Rows from block 8 of the image encoder, named by matrix and row number. Rows with one number belong to one neuron. Each number is 500 + 50 x the weight over the matrix's rms, rounded and kept within 0 to 999. All counts start at 0. Numbers have three digits each.
# fc1: MLP up (encoder.blocks.8.mlp.fc1.weight, 768x256), inputs 172-255
# fc2: MLP down (encoder.blocks.8.mlp.fc2.weight, 256x768, transposed), outputs 172-255
fc1.585:570447440511491462640479490438550504509436444488460428530449493533475479416624472426478500546502445506507524481506492523469483412548425523516469591545534390477491456506493473507389485467523478486445481499512558536522464532529463507419430432490603532569
fc2.585:548435525529507426442613506522416494469500486503506550476531490516532447559384439521586526498379462494588558444423493513485504633479520572425512486470500518448517461590525506442571524464433352573520422504434472511537504465485465526536432483521496461441
fc1.586:495468495557491512485466467446490589619465460466529416470584507510647527449514512492498529572484518539531483438549444537544462459497569499514470461543490532467528486467505536478426446500442427504453449448490440508548580492490481488581471523569514512542
fc2.586:432464513485457555503534483483545484530498615492437397449460464491482432541526584549458464521521609522469569512529573460531448566454515495500493552558450510492456474490511499444495476540497510469468524513585455484476427443576475517469415540494463433452
fc1.587:434476457567558542478475523506542586488459486562520527561486465532582452494418609516465484475556481594541504482515475503502442506490467590528371479492491454585507535413598530375479509545454398536467573467442507456486582458540446498556531492441503467485
fc2.587:624485470466532457526497410413501540441531520456473524499437512533489434576646521492561564473439456551453421575459579462502530582534523565490514509499456464463513508546374567471532501515510453423460494513523492582429367509586462538460518539519502533500
fc1.588:433504589533483508435526572502481472501406488532512465361554489528539409430476604555453512517548525505533514431438464482493417524343484560506519495519482544518493511531506429435576466497546539556586469417514556504475536419534411467479421376458474473429
fc2.588:498497581622480426486506471567472567459494446479466582435569450479603582464485531440550490512497518476571471521522419502491527378445602500575435456585543435480531429472552493476505420531505479504542550594489587475443491426604400430600539451532491450509
fc1.589:572448524508487465604447573518558557468528497510457488474530494514563482459525456445604554490437436584546502522499498509509529502487403428477454492499497462514574599478569469470489407512624506486491485500561490466508510490507467425580492440571490479455
fc2.589:491590424450524458468443449511548546423521522575542452456482570465492547429566511510395515624589497515470568569545521468481527439494531466420463505562607522463491500533451527554477526468549584494485513424530497445512482494502490635542546594527521508500
fc1.590:429456521569497520594489519523550464494413478507534526451488464519569390466510526460454486580464356522563526472524487500493405563502569454554499622544553465552502570461514522415403465528572504355470472465543546343487562547481462399431537458530543547497
fc2.590:471532599484546421455436504515534525417514388609499510495480415488472510555511514555528551432549509494413511478611490441527543422513589592607585425522563431409474515474594568558443445460484429419511451544486563552423542498555502484471536485584440602491
fc1.591:518492485457523469385467464512541517430436445503539477489501397483422424407424414555510535452581503534503475548495574505403502531483464433429441461574518520547498588532542510504566553469567445584549512476476487485532531513438509446544396442413541522523
fc2.591:428446521452525616435546520485434500493384509512419480378488429451465463508629457527505552420439544523551496462521579554464524443540458492421512573536469438583453444596580504510546463532455538513380476594611507464496452524492470532422363491499494549423
fc1.592:491463559486613512505506470456592504552529575531566520493477551539506459498434419506459591519522427633513523485516412469473442569462527578439482502454501516484569567512578505373519594517500404492527477411503560470353543382563478488540452477493489466467
fc2.592:515536529534501458536451579534547430444486403473513446488539511491487448367511528570525540516465481448460475597475612508573442462533515526450515421448424449635442432536484503540538453472456497573509490586502518459486541567429519456499483497436485450596
fc1.593:507419535528457435535531589469507496495521572443444482468439461555521413452525452454521485606509492508461473533576510543510442595479522553536513453578428478469486488494558474465416435605540495459331469561456557425510513593477463477464382564444546537530
fc2.593:524467494549519481540536531470399503523419387513451513460498516488480453488484504555426511522520503548551419424464406487489475495487519489483473489483503492453529463501537522430521496475465491448497523518484517571508504513549505505531455407510567493499
fc1.594:580454547516519520569511506503465477523500531461500509475472511458577404458453415511582644616530564626488590474524531556535427503453515540470477495514494564556484491454566506481471452500517395537534526570403490392451463422508419525528412478391590445487
fc2.594:572469475603439519519525363444497460483509464457531564580526558402547554446436521438506555497524541535538567605487479509547624615446468504473420362531655498492575467512508506543399531500488475466495509553557504623444433454552527542536489613457501506521
fc1.595:497468499461544556584555584473467502550425436521538487487508548418640515439493460510510505559538479589491512536455460504589456525465502599535495487455494545515559596425535523513493484559488499441549475519562552479506510435475463557600549414481564585483
fc2.595:553463551562501572498455516466441490568532508472537531471527481578570474484460518432475515555439581448484479485415584498598478521449491543472528452482425536466509470495466440475429438511500539513500478468523503478534497488560535519451390462486532548439
fc1.596:500465448548508449479444551416521542468440431521504450465511514500573459422599506487447530485490516474388463549502550553472550512529370463511507510557523506480644509521560511441502393507546420596507450494440447577460473508422432459566473485452544503560
fc2.596:464538546488414584511528471564555448490517530514532528491532445435447459459521435653514495479452463434459478442601558496414498507479585450525409560537529404534448461481484485566542534528545550562583502553517522523540565546413550553529604367367499482499
fc1.597:496407507526467583490520506515419510423387551457472446473558520442412539350493491408535540500474493555540515534439550466503544495479494466463573562582494571525598464497551554496520469391544514527534500465503486553480538484577547509566508446448587570506
fc2.597:497409563382540419587533516539452419634479452464617505527517444475551497425460547514557499499516493552529493514500435568514518462319467597364489460495531492463488463472525502524526553456387439568615513576453573564590364535528471505411456492456454506454
fc1.598:471474455525521449517491465538474477497431492479541428511565538454413469423492429421423540547572579613590500545516492517536495458412493487492513499605547495521489530550511535529484493430585507511541486456500515494501436502555522474429434450492540497493
fc2.598:516521534484498531533553477528495526507396600558450558439474447535447541397495456505523503501467468477544553510486502512497564484453616542418610534435387602491478411480425527534518495533406535490381473514537517461554534509481468543536453511506536612471
fc1.599:480499455488533466479495528514488555527468544419479459532500494474566522489524386461445641510470501565479496533379460527527581531546509547387545474485486607561608481428478499471478544441508462499500498421484596399514495456487500549534456593469469508492
fc2.599:498464493523460568519440464629434411502519389425470497527413483534579470441567458633544535460443527474395423502489480527579520408506410527499558566608464481488454361515550449418463470419432485495464461555474587502452502567552486626499505464473526532545
fc1.600:450429479528462497452462498510473582482470508578515489383466470532611407503553426500642458507519428570572596509522477546470518416475490464411480517496504534444527522378541451531476512458494433480452512416449541493439514425495470598548518466541452570508
fc2.600:493525438522552406497461589476428471406495496495463491503594428539458468562472521575541530590470529453508477587585511504474471434534515473607581478451511519559489467537525476493532420461499558492488528507510502493501547563507431556485458536550529481491
fc1.601:530508522580612489507472488490533573472469545495593540431469434484562453524543480566468535532546306552570479568486429531528447417394513507525435521499435445540531522371551486459496501547508484452445449581506495481530497507355479507479553532429551454507
fc2.601:554590501477553428497522458412522509380535496482493465473553524455534481514520562469475411519541449559564535553516491570418445463423500477477502520465411377469538590547505490477606435522488575504421539519589486578455348520532400576479512516500523566519
fc1.602:524493486427531474587440584495498558490478482484427377493552504562547518440471452531461558557552514534469531490529412494533434550511492551450541512504414462468523495460592446509450436507496482522426425384479532492358570524507495464589492469441473553496
fc2.602:446407521573547598495473533526470555526404487468465443523499441544572421399520444524547543541502452551469537455471488585497497458523482497475580560516428440547524509500590434461484437492542405498539485534421623488458544504471380383566410466425543533513
fc1.603:559492525553475451463493539525464588412406464594485562495575435501496467446563443567565468507498413524385531432524486490489515438441501497558491539495495450482459487543561505417528473588503485484440503445464521440549559486498508415548456450559438564527
fc2.603:484520446577482462500569500675486546559480526493490579450446481623470402511488459553413516491554487512484506534517472498518460507552501441368516535510443463498548537466421400468459479429495558494577493489416616579492553483448463429533587545586512468511
fc1.604:559483467553490393513388467529517654468436458583472538492449476512455561464512505490515504457521346495492483554487551492460457477492466393434548464444484558515526500461637495493456521542580485488507483499478457498466545509458544522530512537491475578598
fc2.604:493447481533621539574450420503532513518406585522444460453434433526477544475557455510465480475520435478538450524480493507421584514634399490508489543394428489591418535519496501556570546582450486448452475444590405482408554516441478516422437509522456435476
fc1.605:525463560528553474542379492502562480511510467553575526473460497517565532407584516405582507490504418512482588475476548555497466580495423399480491471457438611517631518561486440483426567537548483390419553462468465542539511452500508591467483488532450557472
fc2.605:560510482484520502504501510497592424504441494521390460517462569523435474510488510469490523543535393502603511587466437559520508505502544577490446595457419515519437542510394506469521436519562494449471472441478505458474489514537537526478483537575526529590
fc1.606:448331547447562475582498662532422528552509440508531436494577506452497483472515519513445525552620485560574416520482480542471447503482576548460443539415553465468501508427580433473464440514449476441488464425403479435416542361415423482513486495453597484521
fc2.606:505507566448627527509474554517477404492540446553407423558501440448531608512455409451493557417474584445464389642592511546479508463513546507480537477450493498583500535553549535594621545382497466460466480482582491478540545475431454528506491535480480510483
fc1.607:550489528479539507530437427586586636551440514509575394414463484578532513437493489478478511467614522466488514516404575484481585496508451471538427442494478539487583620432486414447527462587498565530376660397539445432435508500459409473507534430562495596511
fc2.607:617442405548431488514495514536378464553540470434506522474467558459488434446507524432511506508501418458445523438470469460521522506486496495437537428476465460394547547531504515500453513473570451532532616436527545550524491498516545486414461586492557554547
fc1.608:510502560572533503626459529596600503497478491508511478379476454522510523398440418438578551500468531508576577536490492518461584509441415594485480557465486458532506521494431488473519527555541480469473478421566521432435448433445562571500513437508466495480
fc2.608:558562511506559549562427425511493522545524498515429516584486468553505585420425486517446468485516365570573573458456428537419419454476512599452481569503469397481440474488553490443470499464505413398474378442533423445498614521586594536448473457492448559440
fc1.609:547485394475483484486452478483530580513443517474471470506517508533568546416496486456421559466463403462465630525506531443428426539541571428492492524348553587502547486483585441473490574467481517534444517514632472484579513591503518512500409470499539555444
fc2.609:429463425556444604486429460439500554507556468441471484516402539485538492530535475539447446471534538488498498516493575459482500473463440494530426463497482528535472458441490541517532536456548467506502536577633486458565529421470546568512540568502511399537
fc1.610:496502514490526379556497519543545530517469459467512430548501384525518571493533529526447506577561467475415455515422478517531477493528524573545564512504401485561451524394551512548498501483460393522463575441566438431470550467449376519566508402369446542506
fc2.610:482501452537475525457519473617455507469426535496489442564481437532497452405475407545410470639517549533475560424538510564539561445519451419466544432493486508482473489469497544498464446516532454500506488534442411528479626511492472497578445537449581462554
fc1.611:551473467502511550497521404561488478510503485400481481541504427540569470436460489507398518513571538515482484469383481558453433515510408533541365430587535493540447506373528470465562463526478543533446493568525448553478466476559494414561412508390479484479
fc2.611:484434452454421499625426529535510513550541408480515432571474513570457533533541588524514529507504607507566385476444489476503410448532510423494456547551581442462511555477418445546587444515518558579468592514513492481477497553609537569498453487505544517470
fc1.612:470484408536500467529472460544573578451441480478491510540513480509498416396498467540549522563518472567485593461531519427549431491504587487513386522426460508462495459492486416527447514587565574531487542519488467397525528471553494440471475476499595559522
fc2.612:505515458498468519489497445440534499550548527523464508418525473442514533555617523490468465463504540496484449447490600456547431467551454447521568524569497418559439441604459557508426485520482530439506524594539475439479461529550519466459493521432478571523
fc1.613:567389514460507410540505617442498502549524410482426550412547500425500432458504465377588551558462451542502442501543463547557555511406599533555508462564457461512506522471549543459416505512537462371528514468495529511488538462518448538501480541443499578485
fc2.613:492580465510473517535496397511482548517521451506501564546515554531387510561448509524536485443546635591488500579418416520600449514483415440546477443504543491489570549447458479444498467536563574497569590498510492558471525517606538494422593550576513508456
fc1.614:531398517613496532453487585425509549531448582420483491502573496463597405428428556458543436530548521495534512474501571491531558431450466538459577561500480437536473492489564456325456478491524504529433472457494690509520506466496492468509382505451464575565
fc2.614:596508510527432513462514406535502537441514526418526558588430533526517418476448448528565473440482508583524539480512510488592556525514556437442451516500478549406554443443440562454500464476491506555449508536463474508520547455540444539567508428523541558511
fc1.615:524517557593523504582465544432550456505435524535535533532548458503558501470421469445463563455467383539472607438532532434448439567434499493516413488480407461442556494505483472459533477593438447456444495539544543428501437553506496456482473472553448551456
fc2.615:468508463471415488486523416531534610471539486452486458458546593422486569474422563516479450467505480451597507491498501502545526543409611538512456474460476488505465458524546525470527590515502559452464490398523473490524530430440594495527556415628415475573
fc1.616:554514483558529485497472402411518549497463344560451410386529545517537614481501495576539531502505479510475532426494454498513419514606504455548416522419440453504559486454489468533466437557458511465459506509499502520515510495534449447496373441522449565503
fc2.616:498562530439475486489523507512530516529591535562426541581526531511481567557452482410459522573522543485556430559462462520546532523371562573421462513486525572513505491512515486467421544484549547420541503447556460483511477435557538490515496517572516488447
fc1.617:430493471471491510491496568552553548479466494493470471504569467516555515516556435442452587571428415531472424520521464546473545390524489538501529506488562484634546450532550460436429563469498506420437529387459500437573566542413544485519537507434554541529
fc2.617:441545497489401512529575508530529467471481475459489521516536404459451429519504454581522389547589482623524553593442524608518438493477484523541497480624526477475381544526416566442520501583503467503519475506486485457508507590554543522530502513488490461491
fc1.618:448485486561477481608500430517477538535452489496508496502481479531488514462473498474516437511553429514438498562415506497424561525485528474470449502436531484568460619507521446426407490541551569540452517482588386426437519404491416623601510499483562569561
fc2.618:523506518427530476545428454513557527614538525495487478422405441455473545457554447497399579369566595429462377566407554467511455480574420518478577509433466385514526587499459465514573548509464460436482591458563473497530510559497553498476585477566430575515
fc1.619:600495486516510538526566528551417495537503554514500472559516508547505521455521502458483595560498411497484523451461488501518534619401553539521461504447406572520509470445593498439463550526632459443402483490554467505483537455516474549476563526541464535455
fc2.619:459513550515429431442563540539456376450471538496564607452487583500449503531471474463572504568426558484569472537565457468517560416451431521494494488420572580483472485528491495527525567462586553455516472536462557523496447496632520479481534502475489497517
fc1.620:504393612503454484549505567501429527548502461505432494492547523471502460373484511546554446503577511561536550534478472533520420579470571501418496461425466585539516528465508314496447504430573486444578491529498489541554522419480443509478329358429467550558
fc2.620:486498518446553436475452424517473591510461571529439559532499550465520550503528490472462534485482478446543493502495450524421570482568479543480548418435496503539549560515476550477460605414477420456505514380469425519477526436497522569547542493518493380541
fc1.621:396541501533581504504502500533499461510457448512543544501476470484582475510416483499533535494561455518545595514465437532511484523542518521485496433472515487432511563451585533414451516556491453456480582520548509407478491550523480541471571532372464588408
fc2.621:543576471531601433436387525529415478519583510558501456519464449558434584560530637462567464562421514463323495483420495401421626496490530529470618568535581591474543491525491487461565510456474437555525418461491454551481425438457537554537535589582462473373
fc1.622:513370536532448478562475493465525528569487528498570455501430487509546425441549549481494508494485479489558576551366551505371405516521490466461402557476497541449465508469587463504566521432542519455319454497511448479483449520554483520568468482467511529423
fc2.622:437478465523599599521527490600478476487505533556597529429517524492427502427493513529488550438486524473465552631393505490599520496573446447520515511517473474525560581407477499624607481458529502576487546456432495464511542511509445516551427488537524391486
fc1.623:542405557457505510587534595528470559565459386503431476618535465518525457454530483499558482479578443499388482458534526520509471512449537485430545526517471492561502503485549403544474458512548514486527497473459491513513477543456422531456411431503476534546
fc2.623:537474434569545477513547515462493463588524526550489466529515517518566535636576493474478548544434549474491464580599530541455511538653391461518475485501549637458474516622463496572492502450480448489505457419521476447560427541574500483463559543539542480510
fc1.624:531456504474505546539508553541501578522477496474480515502469470564511502485479409516512493469524464513468544371567480443460367478428576451598527554473502474480551431499526454505550509471481451401567504583465569483553568489462430493464520436485447588458
fc2.624:500502442578555461485560458404443481506599503526517543424530489494535488597474550577495569431430569521468498525501562404460501550533427458495514446500501586446549572542451437504530429541514535512491445497479482498483454568500526464395479597493601612444
fc1.625:455441534553492490541545530627522501515445391440513468547517508522594463358495515403519454497458481519539484464542565507478400394422514542386507514548480430525524428438493458558529477511637545485449520488431535535530581487576487522523421521490504550560
fc2.625:482508512509573470507525561560475479579491623486552477535508510460499572575494549499518477634551560458466523460501435529558489496565452449502500542500463519540390560512482586541473529479440420474585475467450463525507539400536485436377524546537574422485
fc1.626:485475484549522527592399473510499559567468464543419466503531480495583510437509518532507544495537570522499431488477487508441434584488431454540416501513430473516501543415457435487540439523520467456488430532537461484445498536491426571541487509460469494514
fc2.626:544534494538468547565512444572537481533486565511593528568487456476473461490465463511474532508513539514480485513488448456453558490500509498565461480514512515403469545545398546492524567554506599546458558489541480536569529546494529549545645507515534465454
fc1.627:461507491451481453524465432524536607525493570432432495428511483538542502498498442562560497467451447530536476491457482510487506502489516588507487529534562495534559475462637506383361489548534444551516483501469542436407542450473518532522472528544566510475
fc2.627:574510531590476468527550517458504476458516437544548507511450539586553458507471500486527588542418505504440527478548615459445520553514501495443529498479461533493536512546482472451491489441558409517559473486431531413534468490455594585497539451407562569553
fc1.628:495458409498545456493424491526475578538516429476418421431528455473475494483569507565532459470591548480571528444364471460449506511495506500460520571508540441502511494481570469503442566459480430519536528426546568481425591414442469455529533454461499481511
fc2.628:405511528536601563487513502581488505464504517533451484395462510476544519453422527514495495526511540432508616443520533509451595475516461493393466505514475471590558547424498473436413503510515420465542461482514483502524473518504364390527559516532557575491
fc1.629:516482500506502493507542522480496527564417465505567520499488416523665487524599431550620461457555421484456564456496493522468504517342588604520491527522491453499548529519641547402481449491466403492450486470496524449473578484495453546537529463469545578476
fc2.629:532509539563571438508533510504512447433534520571468558517538535487528455611512547457496556553384501511432548461497554466439497555517525485471558460518545504530593548500506566429457526467529493433567483482558444554418463468503444507413557565579450568469
fc1.630:484431538526499520503486474540469484400496514488525489505428440543431487364477522547512546496542436531447569526503517545482541492490531520567502490448493523490493572525478437529567518438507505460417514468450458510478554512561556615570484475436424594529
fc2.630:437550424513582631462558505524512403561387547500557465456396518421513591501506562477480406574509489419540584441483513373415470543557478539558486523480625448536372547522469489509505523513492495416530454430602561463459455484472480489499525451568510412523
fc1.631:459497559532546483564486398494446568517506567480458544478437521541499557451500515403439480491447385502509546511404514534514529600480527458517494529526482457558581512474522452500492464499517483500461570510467493579448497471510462579521484490478500504494
fc2.631:507423494472435514541455506545482487581481508517512565494463533489526466509424520462504475485566504473605628573564456486528454565520514495450484413481535604449491488532389421508432486546475582421418494500530524484560407502510469456383507563570492559530
fc1.632:536457432458556505470446536422503514470556491515450539409480467538547469473398455566597555466473469585576581558539505506476558519481580440465486490531533547528645547512529556480415578524478418500558528512561524509477529504451474547562499523460439475505
fc2.632:565541475561563452514437589496567465529458421405517476491483552518516523517495465452577504517572574447558534418526618503550458456585518547601563474538545476446514467414561502489521444420493429493552504470420570518557544488550463392413416463514511491474
fc1.633:377494562583532475559402470529519523589481552448616520452479411518435549494448469538538534545549459508534534487462512576488431480501574533492460573494555447501470480441491442573517461476563613465451467505409462450559490516487478567418481465428420554475
fc2.633:534427433555502544560444447538480501473475428492517459597538515425533463415514517545615488483490502505465502497522475456608521412478546563537602506507512415465515418490510471523491512481497471550507478576458592489509554562470465490534538493461546513504
fc1.634:499409483519556484459474487497426558587465416498512573365478437541520440472484436470589495534445515532455533359444511458474491522488476490490533570507498567582622505495516474445479465512534376567545528472445589518461564442488466380593475470502433537517
fc2.634:496554483493493552524492455546464412481516565370527450404497440354451497380540424585417437603519552572545474510432487494506426491530405276541433553554543467458434520477545471525507472516537496481576460587501471473621497495510649525481634474534550495493
fc1.635:498510499486479520508459537429502512465483499483545470385483442474444555459515415501465480588546521500475545470503531486430547535448455388522492430555481476521490540450490455528543465577573600541424517451460503449500556402454490524479556402516489603596
fc2.635:520457496573604467508443519489419511603531522466505506471553595457585574484437585541457516524450540471460485464598545492438492505511580556381524569501449500503518527517559486437412508559480389488477378373487479447472506489485403433523501500514474528477
fc1.636:551486552579498522520558437456459566434523549449457598536476418521520445530594492404442565514564426589544527521485502490528549570457616459614446445540454518469477481428459448398554524470449554421384398520480521468475550482495554530526508504399500498499
fc2.636:430490503463470556537645514560566492525423479543434506551446541529606516493577461459452486473470507540433382484485569499534567510439508586444493566477571523547451413494403485483438484525541577475400495521588610429437460429591521406539438520536512520466
fc1.637:470470566475533400499478564463428508473519521478481567454519535465524505448459550370390487567551506591484477426535417508495450575431471522488521590535471431481539490517540516453476504567472423456550559429415469494420456434544532479535526494457557508592
fc2.637:454528603493544372557416545569575527540532514542523585411480608472505514478474513401511500493510484476504534477434456539561525422506538491428503569424455493514520473443429587458453514499560536458434485522443460464450508371582573547525634561480524538544
fc1.638:531488619527539482617474561542560420484431534498586529507516491461474504469437529474562439550540469653457526425541454577538442597536494493359515499494441488462473671393508572494455461594602431431563524502585443538518501510468515542437476450452432587482
fc2.638:532562455497579445539474449509497423463449472540515559524448432458432466508366466548518497450515519546432430569524438528511491420588388523567450444491564542468471572436495562480538568471547536509506490702472399514597545609482544528513542410472561425518
fc1.639:498430529539586423561482482526458560531449464479445456564489501426569518386510505334529596579472512592461521425466508520435429518406515577449549462442478467570495493464502460483529476444542405617518485330373469504446544510477514527440492484442481528600
fc2.639:554496553452459526484420490463513480457505548503450519518546500576482501437503533467507546627460463598591569458502391428570460533500506452498513535466402520434467483443462545489430503553522464470520552454527450486539543518529577567448572453530481510405
fc1.640:520396515442510519533495504408571535558440459421557509418541450375480508441448455557523472560537535507498466444425467473499496560411482568539483586544488478507486555418470506473470492520489472515537470479502506472480543440490501402519436521545553530582
fc2.640:428644460551513448393427487538533506470561577498476541512507574512478534497612427484445438505525531423435500569520564540483511431632565508501597521558536438557553439466431539459599504460476563477417458514440486553479544450494541529484530623566422461574
fc1.641:498528528573552512526431530401486575514491524411480405478536502475581453460456463485578475551591549488562527492434453509485514460499447524480452487569429492531561504452515534475449483432502414520485459491431596511551526524523450404512489383522466553584
fc2.641:498493435526515589446527513495577436521472538472564429423434473504520473419458463518445500586555494437511530538556559421504552485527450432475459555554615540524400468522490433508564446477505513496540429501555487462552448540580505458480425509396541506484
fc1.642:537496622475498558512532448508482464544454464439593473549360561493532478474423515494520549500533515545476469519506460530521454480523430482431523504531490432561582539493477503456480550530513461426491433481459617497537505521505520500502480445479434519582
fc2.642:527487514481556499474430491415480442501507577488521454529568503504491531464531470518573545511398562452505461533517535493486549555509457493490552424515539499502490449550496450577530577479489422502496549466589472510569501497553526498523505544541451409464
fc1.643:441507558547477517505500526564459482515406443476439518473555515545459487458405508513517539458448487521566576512457428484502480480510553548424427478525517471530509528504603537440484495457489413525515481510573513437514517557526546511488541412388585544424
fc2.643:563558505493531501478440447523501555476508461540510498493449456465482453444464501615555525414470440536438503484443556454563488482517467486463516421540471550485496502571455510496525528570490500555451531615509566498484451521449453493585475542484461533457
fc1.644:502403543485553544604548523436504458543405441431535515522540523512497419478417551511508509477467517493494458492412459610493372609419541548402526502496418542526537520480483397467491436521482452561571447526460555442492491521402494436542434438438499496479
fc2.644:504494482506554519478472487510505514523496523457561488452347503529505490539431479421508448488522485488513544502543444530485539510571461501548450455504505572511479462493497494524519538516405469500454446495526492493536462503530505462514467543515471489477
fc1.645:494461533496476467556546480496514550416448411398424503507510534501559515431496538402504539519507507464507553426393500526530471485457586530497487445458478531418538489357509480503519422471457446512511546489438561502410511444488494490549432495384539615500
fc2.645:513480530425494612531494534435577463566538525547521445510512519517482497455484511624569483456516504568483534476613530631430404384505470352512509543526529542504471478451503464475519550563428419578557507480442536530585553493488506451560549482450570466451
fc1.646:439489501526524506556431504483490534504468482465410515420499457586559521463512507467597480531539441532519570507454515587477525507470454522550467487571516479558543483466536522438485421502529539485492470514490511463538531526479503458462488508394539557529
fc2.646:542460508484496449581530566483511464477453553606477592564426483548463464519528578501571473421595509435401502450547452596425489464577443368563566654416497536451487405485477439527487495470464448525540519501477472461524502470548489448487516611611550533437
fc1.647:536510465472555472570479434443547433546400471522450491517476459437463493480562400512490545492513537461478513505422523547489478562491501414525453487583540541546546520500511458512402472444600482513543462540608511500426518511537552480534450459477493476475
fc2.647:449544471484443534518521520464457581576487521595526484539517489479545461567544462608406454412536489509539443523591503551473537475580456573503459506466508451548537522641467540491490531497414547561459390430553557437488482591451463537465504545513460463517
fc1.648:496391618536448492515526551506485534572453530484521524528499434470568386490489585434479498590491563540465551512484443475548547437410447592475497503494538508495524495458538445499500487479517555509473549513570528469544511459545444448481393495503468607427
fc2.648:557502422581487577498518508415464527502504521538478524510500440562556484564454512563452475510460445577519488532472511560439440424425498501518448488510416428487552434400541477479599527554520519548525492550511536470602499551508566437525481511541481504449
fc1.649:552436535488514532476526624471515522489438459530446491420556564452463517401472517500516527544494473508510487415403525502429492525447513424438561384459526521471525453519487477472444479549510467507495514486511489496530546535526517514534494557485440555474
fc2.649:417511484580402590500484557430551478619509633434445493397391546577553458508564526402461464558512526514481512496470537355561538562532511558529500592440457607526432448403451487495458449498504477519498494438554553433469471460491605478501454417490578498552
fc1.650:421486560523514418520547512602441489539438467448517490463452423493554494492586479416419524463456519492462520500452517518578384488476459519516520543453482610523511537427567542463582521417517442390507421524541468460451554439443433444586510486381507563507
fc2.650:539536447500562511463534568550506576434503549574429531539461449491449512437552513487414502582576561537488491444517581657418573534427416508485528504441503489612446509475566551414510448548543494489470498415473477475521562534503518495458498510497532544553
fc1.651:506518503584484527537446472510450531587533556498459513508485486549557611472551477409391548617468447494507496583393531559497476513475493487587488543579494559496544512447608512488465455417562569393453509528411496487568561498455485568574450397418524467422
fc2.651:556618457439529606485490513537627530491398518512546514506442512564548504535543483499488535508586508443543377488408497612392473544550398370579407461547511434549475467525536416527542613501501445491525504534594472458525503436548480462472528661507468409573
fc1.652:490448557484440512647464525480489445593455525450451510445536477505536389373567478459452492509540486488500526513480444434490472505375529583574479440439496490524497545514535394500450471531529521450507479506520508458493450606499455512626506458444532562483
fc2.652:549470487396412481473547491545476531544504426489548521489518584499632498435442501440552520364558477413458472504455488486488381502514557496527528385557516555489524544576484430563499488476475468587489551472506545555499507494453388540519476503409528541487
fc1.653:556462455457497500583413555562533535470485494474526441444580494532472446487498439573393521537569504568470498435514538495505433497480473473488493477486444433536478537520488452456531566627470488475405407432590443422452519565540493414494517526498583483515
fc2.653:483468505409542493490447528498644572504488512529510554482546521464554501498610504406524552542613580439540520584546451566542570502516607576520494581511464444513542415504481529519444524507478500368408567402566385490378390430572507573438572458487440461503
fc1.654:467417466547478514559523588523410550500445491506453540423469541496486456489612540463521433578539399542507536461474504526519468528445538406463453410484497498494451526438575466451388453537625465483477597470511508485486549396489483477506505600546573497565
fc2.654:530571470460568538457491475517504430525388558451405466471466529525489591546500452470495524502444522502584443486548449550445458529560483554477557532539466478519496440497507416455577514518494431458508509370561491477502598500545487509511500529552453390525
fc1.655:544456510533531554536487531522451483556389452487539444464577396478532460501498439423535530443495470450544563349431483453574518512446594476571401531495513487486511543471528529486438456555481519503505489523560533493488531462444462512483475414525477574434
fc2.655:500442568504398491560604514427423463543412479467459483534526529467445418425598532423554453591401538522618410487487443431531542511420559577478559516508459319540462415472520504553371439487585497449578545517547577485452494431471504545464581385455547600526
fc1.656:503517486553599486488355490549478497489518606495520525521484391571522589469501511553578424421498407556488464577555492487460589480477516453476483457524460508485507600485488541426465608501490484418443441450578471480497501605487418565480589541429480521491
fc2.656:481500576497560510492520499480545501507537497644485458494471492530441512517566510520506447463534525469542544514563468588414457474421518378437488593507470500549533492541496477499480535494548462533507460526538471448537450421487601542426449502559433514495
fc1.657:440502432519493465502548536430519533586517539403513545508448423539571473447517502434494480667480432492590444537469516530526316529516443560534462554441485449464508428359505370442441474520570503504510494437406551468512584478435556525503491470447522493519
fc2.657:552475590619521510411579497432510555565514503424485486544464477510544412492467485467524447436510460472475542478472448476470544453468439498455530495492497428564523431465593515449444526450391503573583442566500519470495509503458450472535457495518497486469
fc1.658:505424604470557528487488551590427460487426504565601529541535453446470515463462490506518604469494541513416583465447477472464404485426500556494521475444489462511503515559516475482492609451479506509460501515523439525563545517475504596504479435500556564434
fc2.658:503530396499475481480478454510506491425534483489546473433520513490464519496406491513535490520495469469539662491502526486472482510433515477504566422516548613469465509571477503495574496544524516559445578502481580527569436590578527490547512577460443529535
fc1.659:563469453495554527508419566541491583433369470518573525435522423551504451427575463510467588561469421490461528499550510492462563483376417528457583530563393452530530469512504447481482556453508534461426445499484535522511498577467521480521579495491514589479
fc2.659:517384405528454598496499580479397464462415521430588477422488447447483489454576474521576491591431461580510576405495485413511480389472459436439555494497546510460456462514598532517520506509496414428513486487460543528489447491461509409508509448431533572485
fc1.660:509506412518446526465452459484523518532453488469548436516595554511600466492467422499463520583516447592449506534518471495548503456499496544484474488452568526503519516475528432454520498499534490497510476488498488486495541406419494375432408453533508494553
fc2.660:406531528480524526555525508524445473497493547510456445436553474589482474500559503528484487427462442485529446409388531513460464484426514531430536498545406441543479491476535540482524436412527587504501657517504451498414506554489435504506404632516480483426
fc1.661:482438513613592505517498457522511491426459455476509507467528488486462523487560496464416514498481461536476496415519563456516446431429487422512454582460467484471571500395537537492409466565520471516487473451484541541494622436569461434596426507404517530447
fc2.661:488517561548594472517496557486650563472440538538469562443424501522486483495575531436525531450465475460452511511517496519423458427588535511569472631577504527515518525425550493415495517547583445518542415491495643427479540493501484468654545479517538513472